A small contrastive audio-text model, trained from scratch: encoder widths [128, 128, 128, 128].
Rows from block 6 of the text encoder of a small contrastive audio-text model, named by matrix and row number. Rows with one number belong to one neuron. Each number is 50 + 12 x the weight over its row's rms, rounded and kept within 0 to 99. All counts start at 0.
After each neuron's rows are labels from the 100 texts, of 14848, where the neuron reaches its highest value: "tokens" is the input token at the peak. Only what is clearly more common there than usual is listed. The data: short read English sentences (LibriTTS-R). In brackets: how many of the 100.
# fc1: MLP up (text_encoder.blocks.6.mlp.fc1.weight, 768x128), inputs 0-127
# fc2: MLP down (text_encoder.blocks.6.mlp.fc2.weight, 128x768, transposed), outputs 0-127

fc1.664:51 63 57 67 48 65 50 61 44 55 55 53 39 55 55 37 35 26 46 39 37 36 56 59 27 41 69 68 69 54 52 58 27 54 56 52 45 48 53 36 70 46 63 38 23 55 69 34 53 32 48 64 33 55 30 30 41 53 33 35 68 64 42 75 68 47 57 56 60 42 49 51 45 45 30 62 51 57 63 52 48 77 32 54 47 71 42 55 47 71 44 42 59 58 46 46 69 46 60 57 57 52 47 70 71 70 31 44 54 50 39 45 55 53 57 49 59 58 66 61 45 50 51 44 46 39 23 45
fc2.664:46 51 56 35 47 58 45 65 33 70 29 46 47 46 71 46 47 60 52 64 46 69 72 46 45 52 46 44 47 45 59 65 62 71 51 50 65 66 63 52 44 32 40 51 44 46 42 68 52 52 40 51 45 49 41 76 62 64 52 59 32 54 54 38 65 62 52 51 45 62 42 74 62 48 27 56 59 50 39 58 30 42 79 50 49 44 49 40 41 38 33 20 45 64 52 52 59 33 41 27 49 54 39 48 43 21 17 59 65 39 61 56 30 35 42 53 53 51 51 74 58 52 61 52 43 41 46 60
tokens: "i'm" (70); "am" (10)

fc1.324:64 45 48 60 46 61 54 70 39 43 49 45 26 53 55 78 64 40 52 52 58 48 72 44 60 63 40 41 57 54 68 42 38 73 67 32 61 51 45 53 57 31 50 59 58 70 63 55 52 51 63 26 52 62 59 60 63 51 55 43 60 51 37 68 77 51 51 40 50 58 73 57 26 55 43 59 48 58 36 32 60 34 41 44 53 58 60 65 45 49 48 53 39 57 55 70 39 36 43 42 52 64 05 45 46 55 47 50 48 61 64 52 42 40 61 44 50 29 58 42 53 31 23 64 44 49 58 47
fc2.324:63 49 41 49 25 65 56 49 44 55 42 51 48 42 44 57 54 56 64 55 46 77 56 37 65 49 64 36 41 59 32 56 58 40 78 50 46 47 50 59 24 64 41 42 33 61 54 59 50 50 65 59 54 74 68 41 29 83 66 39 53 53 44 41 57 40 62 63 58 44 53 55 46 27 71 50 70 45 41 27 59 37 41 47 41 50 47 45 38 40 50 31 62 47 49 77 48 33 48 40 49 53 53 44 29 58 54 60 71 56 79 43 58 32 49 30 46 35 53 63 44 55 37 48 42 56 53 61
tokens: "i'll" (63); "o" (8)

fc1.602:60 51 33 34 47 45 56 62 55 55 32 77 55 26 39 46 38 54 47 48 58 41 52 58 50 24 46 35 50 55 63 55 45 49 33 57 41 46 72 25 47 77 46 54 53 72 48 32 61 59 51 60 54 47 46 56 32 55 58 62 50 39 48 41 64 64 51 61 48 49 68 48 50 45 62 32 66 55 66 52 65 26 50 34 46 69 43 38 46 49 56 81 56 54 61 58 44 66 60 41 53 67 31 71 82 52 42 38 56 49 45 27 50 37 46 60 57 60 70 61 30 44 59 50 58 60 55 56
fc2.602:39 53 52 52 38 42 48 31 44 56 32 63 68 75 74 70 68 36 54 74 43 46 59 48 52 37 44 46 26 48 53 40 52 59 58 29 50 54 35 67 51 51 48 47 51 59 56 58 31 54 55 35 66 37 28 51 64 56 44 65 38 65 38 32 28 59 53 53 54 56 47 57 61 46 65 38 39 53 41 69 48 55 40 44 41 66 35 55 27 43 52 40 55 49 40 55 45 15 59 50 35 50 57 58 41 66 46 39 59 65 47 67 53 45 22 61 63 68 46 38 63 44 67 47 60 47 59 28
tokens: "you" (8)

fc1.694:38 55 37 28 30 61 63 64 73 58 53 55 52 60 48 53 37 54 65 58 72 56 35 50 47 67 60 45 70 60 44 44 33 49 51 58 48 36 63 76 50 53 61 51 62 78 63 41 48 63 53 73 36 60 39 38 57 18 42 52 49 46 32 42 51 54 35 48 32 30 62 42 37 45 67 51 35 34 45 45 24 69 46 51 49 49 56 61 50 35 55 55 47 61 53 52 76 68 65 67 38 25 48 46 55 35 50 48 51 72 53 56 35 54 41 40 59 60 49 44 30 36 53 41 45 46 52 52
fc2.694:67 24 44 57 71 49 38 47 46 68 36 49 72 49 50 51 51 31 55 43 72 43 39 50 53 61 60 48 37 26 41 50 44 63 34 58 57 65 31 40 37 59 28 26 46 60 42 56 58 72 53 49 77 63 43 50 37 54 48 46 49 39 70 58 53 61 43 58 45 62 40 41 58 54 51 45 64 71 62 52 36 56 53 67 33 55 46 38 39 46 55 72 39 58 51 48 31 44 33 65 64 46 32 29 23 61 56 61 26 39 45 42 68 51 55 45 33 43 48 47 38 37 55 54 48 66 52 68
tokens: "you" (10); "was" (7)

fc1.642:33 32 59 57 43 42 45 63 51 44 66 52 50 56 36 59 44 36 78 47 49 32 45 43 55 37 72 52 53 43 72 39 62 63 73 54 45 37 69 52 43 50 59 46 26 48 73 73 49 46 43 55 65 38 30 57 49 30 48 34 29 42 48 39 47 73 70 45 64 45 47 40 56 41 59 45 59 38 28 41 40 46 48 47 50 49 57 52 45 47 40 54 40 74 44 60 39 64 62 56 58 43 35 23 48 18 58 43 54 57 66 44 41 49 43 21 48 48 47 52 38 60 44 61 31 50 67 47
fc2.642:41 67 29 39 54 59 52 36 64 34 45 46 48 20 50 40 54 61 47 38 44 36 67 69 38 40 32 43 39 55 46 65 34 48 75 56 52 57 59 46 32 55 40 53 56 42 61 58 40 25 42 46 54 54 49 46 36 78 39 40 77 64 58 25 44 50 34 51 60 41 44 42 45 52 55 60 36 69 57 53 44 54 55 62 37 81 53 54 44 61 27 41 35 56 47 64 66 46 48 35 56 41 49 54 62 70 71 63 48 75 65 45 57 40 57 61 58 59 50 62 48 46 51 43 73 42 49 58
tokens: "he" (8); "you" (7)

fc1.424:35 36 36 60 34 59 54 58 52 48 42 25 39 60 48 51 19 44 47 75 41 31 89 64 56 51 57 64 49 70 58 59 61 54 43 48 44 55 62 52 40 91 54 39 54 56 55 37 63 51 46 70 47 47 61 61 41 48 41 56 33 55 44 40 59 47 70 62 57 48 51 53 43 48 62 57 33 56 47 58 51 60 43 60 61 56 56 42 39 50 61 43 66 73 28 76 58 60 49 49 53 56 48 73 62 43 66 53 56 48 48 39 52 52 68 43 39 70 34 65 61 70 36 51 36 41 50 49
fc2.424:40 47 60 59 48 57 41 50 57 49 63 43 41 46 67 37 40 38 60 35 65 48 44 75 57 58 75 36 62 38 56 48 64 51 44 53 47 59 51 55 46 47 39 52 64 45 43 60 66 12 45 42 55 88 51 68 46 47 63 38 32 46 39 26 36 45 48 70 40 25 53 54 62 53 60 39 71 42 52 72 37 64 77 52 33 58 79 47 43 47 35 39 54 42 45 48 39 42 56 41 49 47 60 24 41 50 37 59 41 54 52 71 40 71 45 42 45 52 37 49 57 48 59 49 46 44 55 55
tokens: "are" (11)

fc1.218:41 54 46 63 41 53 47 64 41 39 48 68 37 57 36 36 56 54 67 56 52 44 57 48 52 49 68 17 23 56 25 68 31 51 72 47 46 66 45 53 33 58 55 61 63 49 54 57 39 58 48 51 45 45 50 51 37 58 59 46 48 61 49 55 51 54 60 43 77 38 59 71 53 47 40 53 60 35 59 69 56 45 49 51 46 53 65 54 44 42 57 32 58 71 49 74 62 30 66 49 21 37 60 75 64 35 49 64 52 51 47 28 40 47 62 61 62 30 43 65 72 28 47 57 37 50 54 62
fc2.218:57 66 40 51 31 56 53 50 49 54 51 51 53 76 47 66 46 46 48 48 43 50 49 40 36 45 69 44 76 41 44 64 38 55 52 51 60 31 62 38 49 36 63 56 41 60 49 56 37 42 54 39 57 66 65 80 66 59 58 30 39 43 47 62 53 47 48 49 60 64 74 40 28 37 43 46 78 37 45 39 42 66 44 46 43 61 84 43 52 45 49 37 54 67 58 67 60 35 51 67 45 44 44 44 57 41 37 32 79 42 64 26 63 30 51 42 58 33 38 46 65 55 29 53 43 56 43 53
tokens: "i" (100)

fc1.470:42 50 29 59 31 49 53 72 51 56 65 51 50 33 31 57 42 48 38 46 75 66 46 55 62 62 62 53 59 68 56 45 52 58 51 56 53 23 46 48 34 30 46 33 52 32 61 54 42 54 53 56 65 36 52 30 44 34 30 71 77 40 40 44 55 20 45 66 37 38 35 53 53 66 55 46 58 44 53 56 33 45 55 25 73 49 69 61 45 42 38 43 67 50 53 41 52 38 68 41 54 45 44 59 43 42 31 62 52 65 33 59 68 55 48 44 50 36 70 58 37 40 47 54 50 59 59 33
fc2.470:63 46 49 55 47 28 34 60 29 63 47 34 53 30 51 59 50 67 53 67 64 55 49 47 41 60 48 40 40 30 31 43 56 48 58 19 51 39 71 58 48 36 46 56 54 57 64 68 33 49 40 61 43 26 37 53 36 51 66 43 30 40 63 44 61 71 63 56 24 38 40 60 42 44 48 37 45 42 54 67 66 69 46 41 63 36 61 40 41 54 47 55 25 51 56 56 55 53 56 41 39 48 39 61 55 43 55 59 71 47 45 48 40 44 45 44 50 59 61 59 47 38 44 11 56 71 61 66
tokens: "you" (14)

fc1.233:52 37 50 57 39 46 24 56 54 45 65 46 50 63 41 42 24 52 32 46 60 34 44 45 64 46 53 34 36 66 49 53 50 61 48 72 42 40 32 34 43 58 49 66 38 54 55 35 53 55 81 55 61 42 42 51 63 57 45 68 50 53 53 37 59 70 71 41 40 66 45 66 55 52 70 61 45 59 66 73 74 68 42 51 46 56 42 36 55 56 48 36 47 47 53 39 63 43 71 37 23 72 50 40 65 36 50 42 42 31 28 45 46 64 35 42 50 67 57 37 61 33 42 39 39 49 63 59
fc2.233:44 69 29 64 52 63 42 30 57 48 29 60 53 67 36 42 48 37 46 42 60 44 34 63 48 48 55 66 60 58 26 48 56 60 63 67 47 72 63 35 62 62 63 43 58 50 39 47 34 41 43 61 48 52 55 76 62 35 53 63 54 46 55 52 36 51 32 73 30 58 59 30 61 32 65 52 47 59 63 32 51 53 64 54 55 29 40 66 47 74 35 51 54 62 34 46 55 52 53 45 40 73 53 35 43 46 46 46 65 56 57 45 68 58 53 33 42 53 65 71 44 41 47 24 36 51 68 50
tokens: "i" (9)

fc1.691:57 54 33 43 38 43 28 52 71 43 67 52 57 62 27 47 64 39 51 72 36 61 37 53 37 65 43 59 39 61 31 29 60 49 44 32 57 40 41 62 63 51 69 51 26 69 55 37 53 46 43 44 31 51 37 70 55 29 43 59 42 63 56 21 49 66 53 39 54 45 42 54 43 42 46 68 43 59 55 54 45 48 39 45 77 66 45 56 53 51 53 58 46 51 36 47 76 50 50 74 66 42 29 43 38 45 48 83 62 35 54 45 53 35 52 45 43 67 66 43 57 50 51 47 55 46 55 67
fc2.691:46 45 75 52 44 35 74 66 55 40 56 53 37 40 53 46 24 47 48 47 62 47 36 44 70 40 64 35 36 62 79 57 35 51 44 59 40 34 42 63 35 73 43 30 38 24 53 70 53 43 58 55 53 42 49 31 36 53 36 56 56 33 52 47 51 54 47 68 40 44 38 55 38 65 32 55 21 70 57 42 60 53 58 26 52 43 57 58 45 72 41 50 68 42 34 60 32 51 55 46 57 39 43 39 57 62 51 70 31 37 53 39 43 56 46 49 56 48 41 50 44 62 46 62 62 33 51 70
tokens: "you" (14)

fc1.172:48 52 52 54 27 71 17 59 38 67 34 72 49 46 52 52 49 54 22 47 49 35 51 30 42 77 32 40 40 47 74 40 72 61 54 43 64 61 67 32 42 40 58 47 37 60 54 49 57 35 54 80 51 31 47 61 59 49 44 49 37 33 48 37 62 58 51 56 31 46 48 49 30 41 66 67 51 40 50 58 60 58 43 72 52 37 53 61 53 61 35 53 56 63 67 52 66 55 54 60 53 41 67 48 59 52 49 40 49 34 48 66 60 62 55 77 70 42 53 51 56 39 50 58 48 43 46 42
fc2.172:43 50 58 42 68 55 43 25 52 68 34 54 69 47 25 32 32 53 68 46 43 51 35 66 39 61 51 56 28 55 31 52 51 43 42 67 83 45 42 20 46 42 51 41 63 53 48 44 44 40 29 46 52 49 59 43 41 62 50 54 65 78 49 25 58 38 32 36 45 58 54 50 53 43 61 49 50 61 59 50 41 43 44 63 57 65 54 54 54 37 44 36 46 45 44 67 44 35 57 23 40 42 56 41 44 62 43 54 74 29 51 46 41 68 46 40 36 74 63 59 30 35 46 43 44 49 57 45
tokens: "thank" (21)

fc1.266:52 43 35 57 17 63 37 60 54 37 50 63 29 32 63 56 32 42 62 44 56 56 58 57 53 54 46 61 56 45 55 60 41 31 55 48 69 53 46 34 35 45 45 63 57 69 61 40 44 49 38 52 53 34 34 58 40 55 44 60 40 61 55 66 53 63 48 75 65 59 47 56 36 48 59 66 62 41 63 37 70 39 47 37 61 46 55 62 30 31 57 47 64 83 49 45 62 49 55 62 80 58 33 48 42 63 29 66 46 49 53 43 79 37 73 38 47 40 41 36 53 57 57 51 42 61 42 44
fc2.266:58 53 78 44 68 69 61 42 69 47 43 66 50 46 42 47 30 53 47 77 35 61 49 65 47 42 63 10 60 56 27 56 50 46 58 56 38 68 37 48 79 33 48 50 44 52 46 66 49 48 61 75 40 31 56 54 41 56 46 49 71 70 59 58 60 52 58 55 40 49 65 73 57 29 51 42 47 55 70 76 45 53 41 42 54 61 46 40 57 52 44 31 49 60 51 44 44 54 44 48 44 59 37 60 53 65 53 58 63 51 40 56 57 44 51 32 61 31 64 43 48 66 53 45 43 25 41 61
tokens: "i'm" (93)

fc1.60:63 50 40 49 64 49 59 44 65 65 53 47 24 47 48 62 60 55 55 63 58 44 40 40 49 45 52 28 45 58 48 40 64 31 64 46 45 41 51 42 35 46 62 48 61 58 68 89 54 69 31 47 47 49 65 39 59 44 57 35 48 76 44 68 67 59 43 44 58 40 53 56 38 31 28 68 63 50 52 50 50 49 46 62 37 68 51 53 57 47 58 62 47 53 58 51 44 54 65 41 51 31 68 59 35 59 46 74 54 61 40 29 59 25 67 51 44 64 34 54 77 46 58 39 59 47 39 79
fc2.60:40 69 48 77 56 60 42 36 38 47 52 75 59 66 51 45 37 63 41 32 50 46 37 52 37 45 61 53 49 53 57 67 56 74 42 45 36 61 47 50 54 42 39 74 41 70 39 58 39 57 40 53 46 78 55 56 36 70 65 61 44 56 61 51 59 49 67 43 53 60 54 44 48 36 43 45 69 56 37 59 60 46 53 44 65 44 53 59 45 44 48 40 72 48 47 72 68 47 73 70 49 41 38 53 32 51 51 37 66 34 45 65 71 37 57 43 77 35 61 39 55 33 35 40 23 56 47 55
tokens: "i'll" (67); "however" (13)

fc1.420:56 46 55 44 56 57 64 52 66 59 41 62 43 34 43 53 27 60 65 35 64 53 55 38 71 38 57 40 34 61 42 49 58 59 52 27 56 49 45 50 44 50 59 32 50 60 36 78 31 40 40 48 46 58 45 46 53 53 34 62 53 75 29 33 48 49 42 49 46 36 49 44 52 58 62 43 63 69 61 44 36 45 54 31 51 80 54 56 38 64 59 47 54 42 39 36 70 66 53 59 28 65 56 49 39 35 38 51 63 62 79 58 51 66 21 35 64 42 42 60 49 30 64 32 64 46 49 58
fc2.420:62 44 45 54 57 34 39 45 38 64 70 65 67 34 47 31 47 58 34 82 54 52 50 56 55 64 52 32 58 38 47 69 50 42 56 52 34 63 58 52 43 57 56 48 47 58 87 51 46 49 60 51 38 41 48 40 69 42 77 53 76 34 52 34 35 60 40 38 55 47 34 45 47 52 42 38 70 67 52 49 50 57 56 59 53 56 45 66 61 47 60 54 52 41 64 38 52 61 42 33 84 58 64 28 61 65 63 60 42 30 42 42 56 55 63 61 50 73 53 47 57 49 35 44 43 67 62 56
tokens: "you" (17); "do" (11)

fc1.162:36 44 63 55 52 80 52 59 49 58 56 53 25 41 41 48 47 63 51 59 70 49 56 61 38 53 40 66 45 74 53 46 66 35 43 34 53 67 34 21 59 38 58 50 47 71 39 63 44 59 73 48 57 66 59 53 62 49 48 49 38 39 64 41 45 50 28 46 59 34 51 50 46 55 44 63 39 51 59 55 50 36 63 38 56 42 39 40 49 26 81 33 48 47 43 35 44 36 65 50 47 34 41 48 57 54 47 57 25 37 65 43 43 46 44 29 21 42 62 61 66 42 27 56 56 54 62 39
fc2.162:71 64 36 70 47 32 42 25 46 42 44 39 26 49 40 48 45 37 48 40 26 59 49 45 38 54 43 51 44 57 63 61 39 70 65 59 50 45 64 83 51 65 60 55 78 37 46 61 39 59 44 59 55 57 43 48 31 54 48 63 59 57 62 37 52 38 37 55 47 77 38 53 71 43 48 44 65 49 44 41 47 63 47 65 39 34 36 37 42 69 47 54 35 43 52 56 40 63 39 55 24 59 58 33 51 49 50 62 64 64 57 69 31 61 53 55 48 64 49 51 36 72 70 46 52 52 37 38
tokens: "i" (10)

fc1.563:59 45 47 51 36 56 43 42 55 41 66 64 61 51 59 63 43 40 58 52 50 48 55 47 39 63 69 37 56 60 37 54 25 55 67 62 48 62 28 41 36 57 43 46 50 66 60 61 55 50 31 51 46 65 45 53 45 67 62 60 38 65 33 56 64 37 53 47 75 47 70 50 49 42 33 70 65 29 60 53 75 50 33 52 39 35 61 27 54 33 60 35 35 59 47 41 45 51 60 36 53 43 58 47 63 44 59 76 65 57 60 39 51 36 68 70 38 45 35 65 73 56 46 68 48 57 44 79
fc2.563:71 53 65 55 55 64 55 35 40 54 48 72 29 49 53 55 51 51 57 56 47 73 41 67 39 63 64 27 74 44 60 63 43 58 59 65 75 66 41 38 51 52 72 70 40 52 55 62 42 35 63 48 51 55 71 52 65 54 56 48 32 62 56 60 62 58 52 68 42 52 72 50 32 61 32 41 61 35 52 44 49 40 56 44 45 32 66 38 55 41 30 45 52 49 50 71 34 41 65 42 54 63 53 44 59 61 35 48 76 58 45 37 40 42 32 52 50 49 55 46 79 57 40 27 61 54 39 42
tokens: "i'm" (63); "i've" (36)

fc1.237:61 47 45 47 47 37 68 56 40 56 51 34 54 51 77 50 38 62 63 39 52 28 26 46 45 27 52 32 52 31 42 43 38 45 41 32 53 45 52 59 38 62 45 48 33 55 54 57 27 49 45 46 55 44 75 33 32 36 53 63 52 60 63 61 56 36 51 39 69 63 59 52 50 56 27 45 41 44 65 61 42 14 69 26 29 49 69 53 43 39 52 57 41 48 58 49 63 53 43 62 47 64 25 46 61 57 55 44 44 65 44 50 55 45 56 72 34 41 43 43 70 52 56 38 51 63 41 29
fc2.237:49 48 57 63 81 60 45 49 38 48 65 44 20 60 51 28 37 44 46 51 43 39 51 50 71 61 41 47 65 35 59 41 36 71 64 50 46 39 46 44 56 37 53 45 61 31 60 42 62 42 51 56 47 78 46 56 51 66 54 69 53 07 49 45 54 63 28 54 28 48 73 45 70 39 46 53 55 48 48 49 42 47 44 57 55 56 55 48 59 47 36 60 49 44 31 64 53 53 65 28 41 43 55 64 54 49 39 38 56 50 53 48 63 59 45 29 74 45 60 38 31 44 42 26 57 72 57 42
tokens: "you" (11)

fc1.73:44 32 39 64 46 38 60 50 40 62 66 44 51 39 37 50 52 54 52 40 38 62 62 44 67 38 33 63 48 61 68 55 61 47 67 57 45 40 48 64 45 73 46 49 45 59 46 34 62 55 41 39 40 48 52 64 75 48 50 53 33 54 36 54 61 71 45 61 59 50 57 82 35 51 48 43 44 41 49 35 46 56 34 75 27 45 76 43 48 62 36 51 54 48 48 28 49 63 29 47 66 63 44 40 74 40 67 64 47 62 64 59 50 45 36 57 56 44 56 23 36 54 49 54 57 40 76 78
fc2.73:47 46 54 33 53 57 43 47 55 54 35 42 40 28 48 45 45 51 48 61 63 40 54 53 49 53 42 47 45 51 57 46 66 59 60 57 41 34 58 60 37 49 66 58 32 55 47 53 32 32 43 69 57 63 52 30 12 56 61 51 75 13 68 27 53 52 44 51 50 46 56 43 65 65 48 54 56 41 53 51 47 47 52 43 43 58 48 50 48 58 34 34 41 59 82 31 54 42 51 69 33 40 22 54 57 55 47 47 53 54 53 44 65 37 66 22 18 36 45 73 52 48 51 38 60 60 54 40
tokens: "he" (7)

fc1.555:64 63 52 38 49 47 54 58 52 50 47 40 68 69 63 56 62 62 48 49 72 47 54 45 57 58 55 65 65 39 59 40 56 67 45 66 50 65 40 69 38 67 54 51 76 58 65 45 50 39 36 71 54 47 70 55 51 79 60 35 54 72 24 47 28 45 71 54 66 47 53 40 63 56 38 50 59 61 41 68 55 55 65 70 47 68 50 58 45 63 33 31 41 45 47 50 62 59 61 37 60 50 46 57 56 67 48 47 60 34 44 49 52 48 63 55 62 76 46 49 60 51 56 31 70 74 68 33
fc2.555:37 34 64 40 54 35 56 55 14 43 70 71 29 56 50 32 51 70 74 36 78 33 31 51 45 36 59 40 39 58 57 42 52 40 38 46 42 34 65 72 41 61 47 35 58 51 39 38 35 54 53 56 44 61 59 54 49 31 47 49 82 50 43 53 60 48 47 62 46 51 50 40 55 56 46 49 66 52 62 52 45 68 41 48 50 26 62 64 51 64 38 51 53 42 45 71 54 59 35 47 48 53 57 40 61 55 59 63 22 40 50 57 34 67 25 57 44 58 37 42 59 44 33 52 45 61 49 50
tokens: "<end>" (25); "to" (7)

fc1.442:49 63 44 56 30 38 49 51 41 50 40 42 46 60 57 43 54 32 45 47 49 68 47 34 48 67 51 63 37 54 44 69 66 64 52 46 64 66 61 68 41 39 51 36 46 54 57 55 62 69 19 65 75 53 50 42 36 48 42 40 53 43 49 44 55 77 40 53 58 85 65 53 64 63 50 50 48 47 63 60 55 54 61 89 45 34 58 51 41 58 25 28 50 57 39 27 43 52 48 58 50 47 52 47 56 72 56 33 56 77 71 41 53 71 40 48 43 65 45 49 57 46 45 45 43 45 56 44
fc2.442:15 32 73 68 49 48 58 52 48 54 39 54 44 58 45 59 44 34 33 59 37 39 47 58 39 61 59 21 56 33 50 46 57 44 53 47 36 42 57 62 65 46 44 71 47 55 62 33 55 46 53 45 54 64 64 28 70 46 58 67 53 60 42 47 54 52 39 60 65 23 33 44 41 52 47 53 39 45 54 38 70 51 52 65 54 40 54 48 33 53 52 34 43 37 59 61 59 42 64 30 26 49 63 60 52 62 28 55 46 39 24 53 57 47 44 46 66 58 39 52 39 33 64 70 73 33 66 49
tokens: "<end>" (45)

fc1.548:55 40 46 23 22 48 41 55 60 72 31 57 52 24 58 57 57 46 55 35 66 60 44 35 52 35 68 49 65 46 42 38 62 47 84 43 32 48 50 40 67 47 57 53 44 30 57 47 39 48 51 48 42 43 54 38 43 49 36 42 39 21 30 36 38 44 57 44 45 72 73 44 30 32 66 70 45 69 51 54 49 64 59 46 45 49 47 39 51 60 43 61 51 48 38 62 47 43 20 36 53 57 60 57 46 39 38 46 64 53 35 39 55 55 55 44 62 54 58 40 58 69 34 70 42 56 55 61
fc2.548:41 53 29 43 52 50 40 47 52 62 48 45 47 48 56 67 45 45 28 32 46 42 43 51 71 60 58 77 58 32 60 62 65 25 59 63 51 55 49 28 71 70 78 45 38 53 49 26 47 45 47 59 33 71 66 47 46 65 55 46 53 63 57 38 55 42 66 43 57 51 39 76 48 47 32 48 58 33 47 50 47 31 78 52 36 44 29 43 64 36 40 55 49 58 39 62 33 62 46 53 52 60 69 43 44 70 65 47 62 52 36 35 52 49 62 58 57 75 42 43 54 63 61 56 63 54 62 44
tokens: "he" (7)

fc1.663:57 41 51 51 61 44 50 33 70 42 51 53 52 45 60 48 56 38 54 39 68 38 57 56 62 57 64 67 52 82 51 39 64 43 68 41 44 46 72 52 43 70 39 67 52 48 44 69 46 58 76 55 64 55 79 64 41 51 64 44 31 38 30 65 64 47 70 64 38 45 36 51 66 41 53 38 61 45 42 57 45 40 52 25 49 59 70 65 51 69 53 67 72 55 63 34 61 74 37 38 41 58 56 66 49 45 50 50 37 51 56 35 54 65 47 47 36 36 61 61 56 51 33 42 32 59 50 56
fc2.663:69 69 34 43 44 25 55 53 38 66 42 49 47 45 32 30 60 60 54 30 47 74 48 40 52 64 67 68 52 55 69 64 68 40 40 61 55 52 58 48 43 64 27 29 59 58 55 52 43 67 54 53 51 52 43 28 64 15 50 53 55 53 58 29 39 44 55 41 43 56 41 33 65 48 44 46 59 53 46 54 82 41 71 46 62 41 49 55 57 40 43 47 38 49 59 27 45 44 46 40 73 50 40 45 51 51 53 52 42 39 53 59 48 50 45 75 35 69 40 47 60 52 30 50 79 54 53 41
tokens: "and" (7)

fc1.163:61 57 68 75 42 46 59 46 56 54 49 50 47 60 35 31 53 52 67 51 70 44 53 37 60 55 35 41 45 27 50 42 52 37 71 33 54 51 33 63 49 59 69 77 60 60 47 58 39 41 52 52 45 43 59 58 59 35 52 61 57 73 55 53 52 36 17 50 42 59 71 73 38 61 66 41 55 45 70 35 50 51 58 54 72 42 38 39 54 38 51 49 56 52 46 28 59 54 55 58 42 33 55 53 56 52 59 60 39 28 29 66 38 54 54 32 31 29 57 32 32 49 64 70 51 49 45 62
fc2.163:52 55 47 40 59 54 34 52 34 25 47 56 47 81 78 60 57 52 51 53 47 47 55 57 41 56 57 54 64 72 48 32 56 29 28 49 58 53 29 68 35 43 34 50 61 54 48 74 47 54 49 55 45 62 64 60 33 47 39 48 78 33 52 47 50 36 40 42 68 47 38 37 49 40 56 52 51 57 64 66 64 71 48 45 43 59 75 39 54 38 41 54 61 56 57 56 29 53 55 58 56 47 29 48 45 65 31 72 44 59 49 28 50 32 39 62 49 44 50 67 52 47 38 55 37 19 51 51
tokens: "he" (7); "you" (7)

fc1.651:20 73 67 51 50 63 41 40 57 44 52 59 69 46 48 35 41 32 52 45 67 61 50 51 79 49 63 62 63 64 44 31 50 59 34 46 48 54 28 42 45 48 36 49 60 30 35 35 52 35 34 45 34 49 64 53 44 52 53 33 24 40 71 61 57 25 48 55 46 50 26 45 44 63 47 50 54 58 48 41 54 41 46 51 42 46 44 27 62 68 54 30 54 33 55 51 53 54 47 40 39 38 69 48 38 35 57 59 55 68 27 52 46 59 56 41 58 41 62 40 41 37 48 29 39 26 52 35
fc2.651:52 49 33 52 44 56 54 58 38 51 60 46 32 59 54 53 63 59 59 50 41 47 44 41 34 62 38 24 59 44 60 49 65 37 43 54 39 50 38 52 37 45 77 56 46 56 45 66 46 55 49 50 61 25 40 56 61 59 37 71 63 57 54 34 53 49 50 47 40 32 66 31 37 61 91 56 38 49 42 47 30 64 60 52 48 60 61 69 46 24 37 62 61 52 60 20 33 66 49 73 49 61 54 49 41 57 53 38 77 64 67 58 57 55 40 53 53 61 53 40 30 50 46 64 52 36 65 57
tokens: "i" (9); "the" (7)

fc1.416:57 53 13 40 42 49 58 52 64 63 47 58 70 68 50 39 37 27 60 64 68 41 43 59 50 51 47 45 91 62 56 59 56 49 37 54 46 37 47 40 65 47 28 53 34 55 46 51 50 49 52 49 41 50 39 31 43 39 56 19 55 52 55 16 54 41 16 56 68 31 43 71 63 47 58 48 62 42 50 47 67 53 25 53 43 65 45 53 59 48 59 41 48 47 43 54 58 56 49 46 49 64 44 53 44 52 54 58 57 28 44 44 41 31 43 39 53 45 63 48 57 44 42 33 36 38 66 57
fc2.416:51 66 64 47 40 44 71 61 51 46 53 43 46 53 52 57 64 43 26 49 51 32 46 45 62 34 43 49 37 47 54 43 43 64 41 40 42 64 51 56 23 48 70 38 42 73 43 57 51 52 41 31 50 39 39 62 35 62 44 38 48 50 65 61 57 63 49 56 47 74 64 60 36 31 34 64 29 67 63 61 54 55 46 56 48 48 36 56 39 38 48 51 52 38 52 22 22 69 69 75 70 41 43 65 49 52 31 47 48 44 66 51 59 41 44 37 70 57 72 48 66 60 67 43 55 69 44 60
tokens: "you" (12)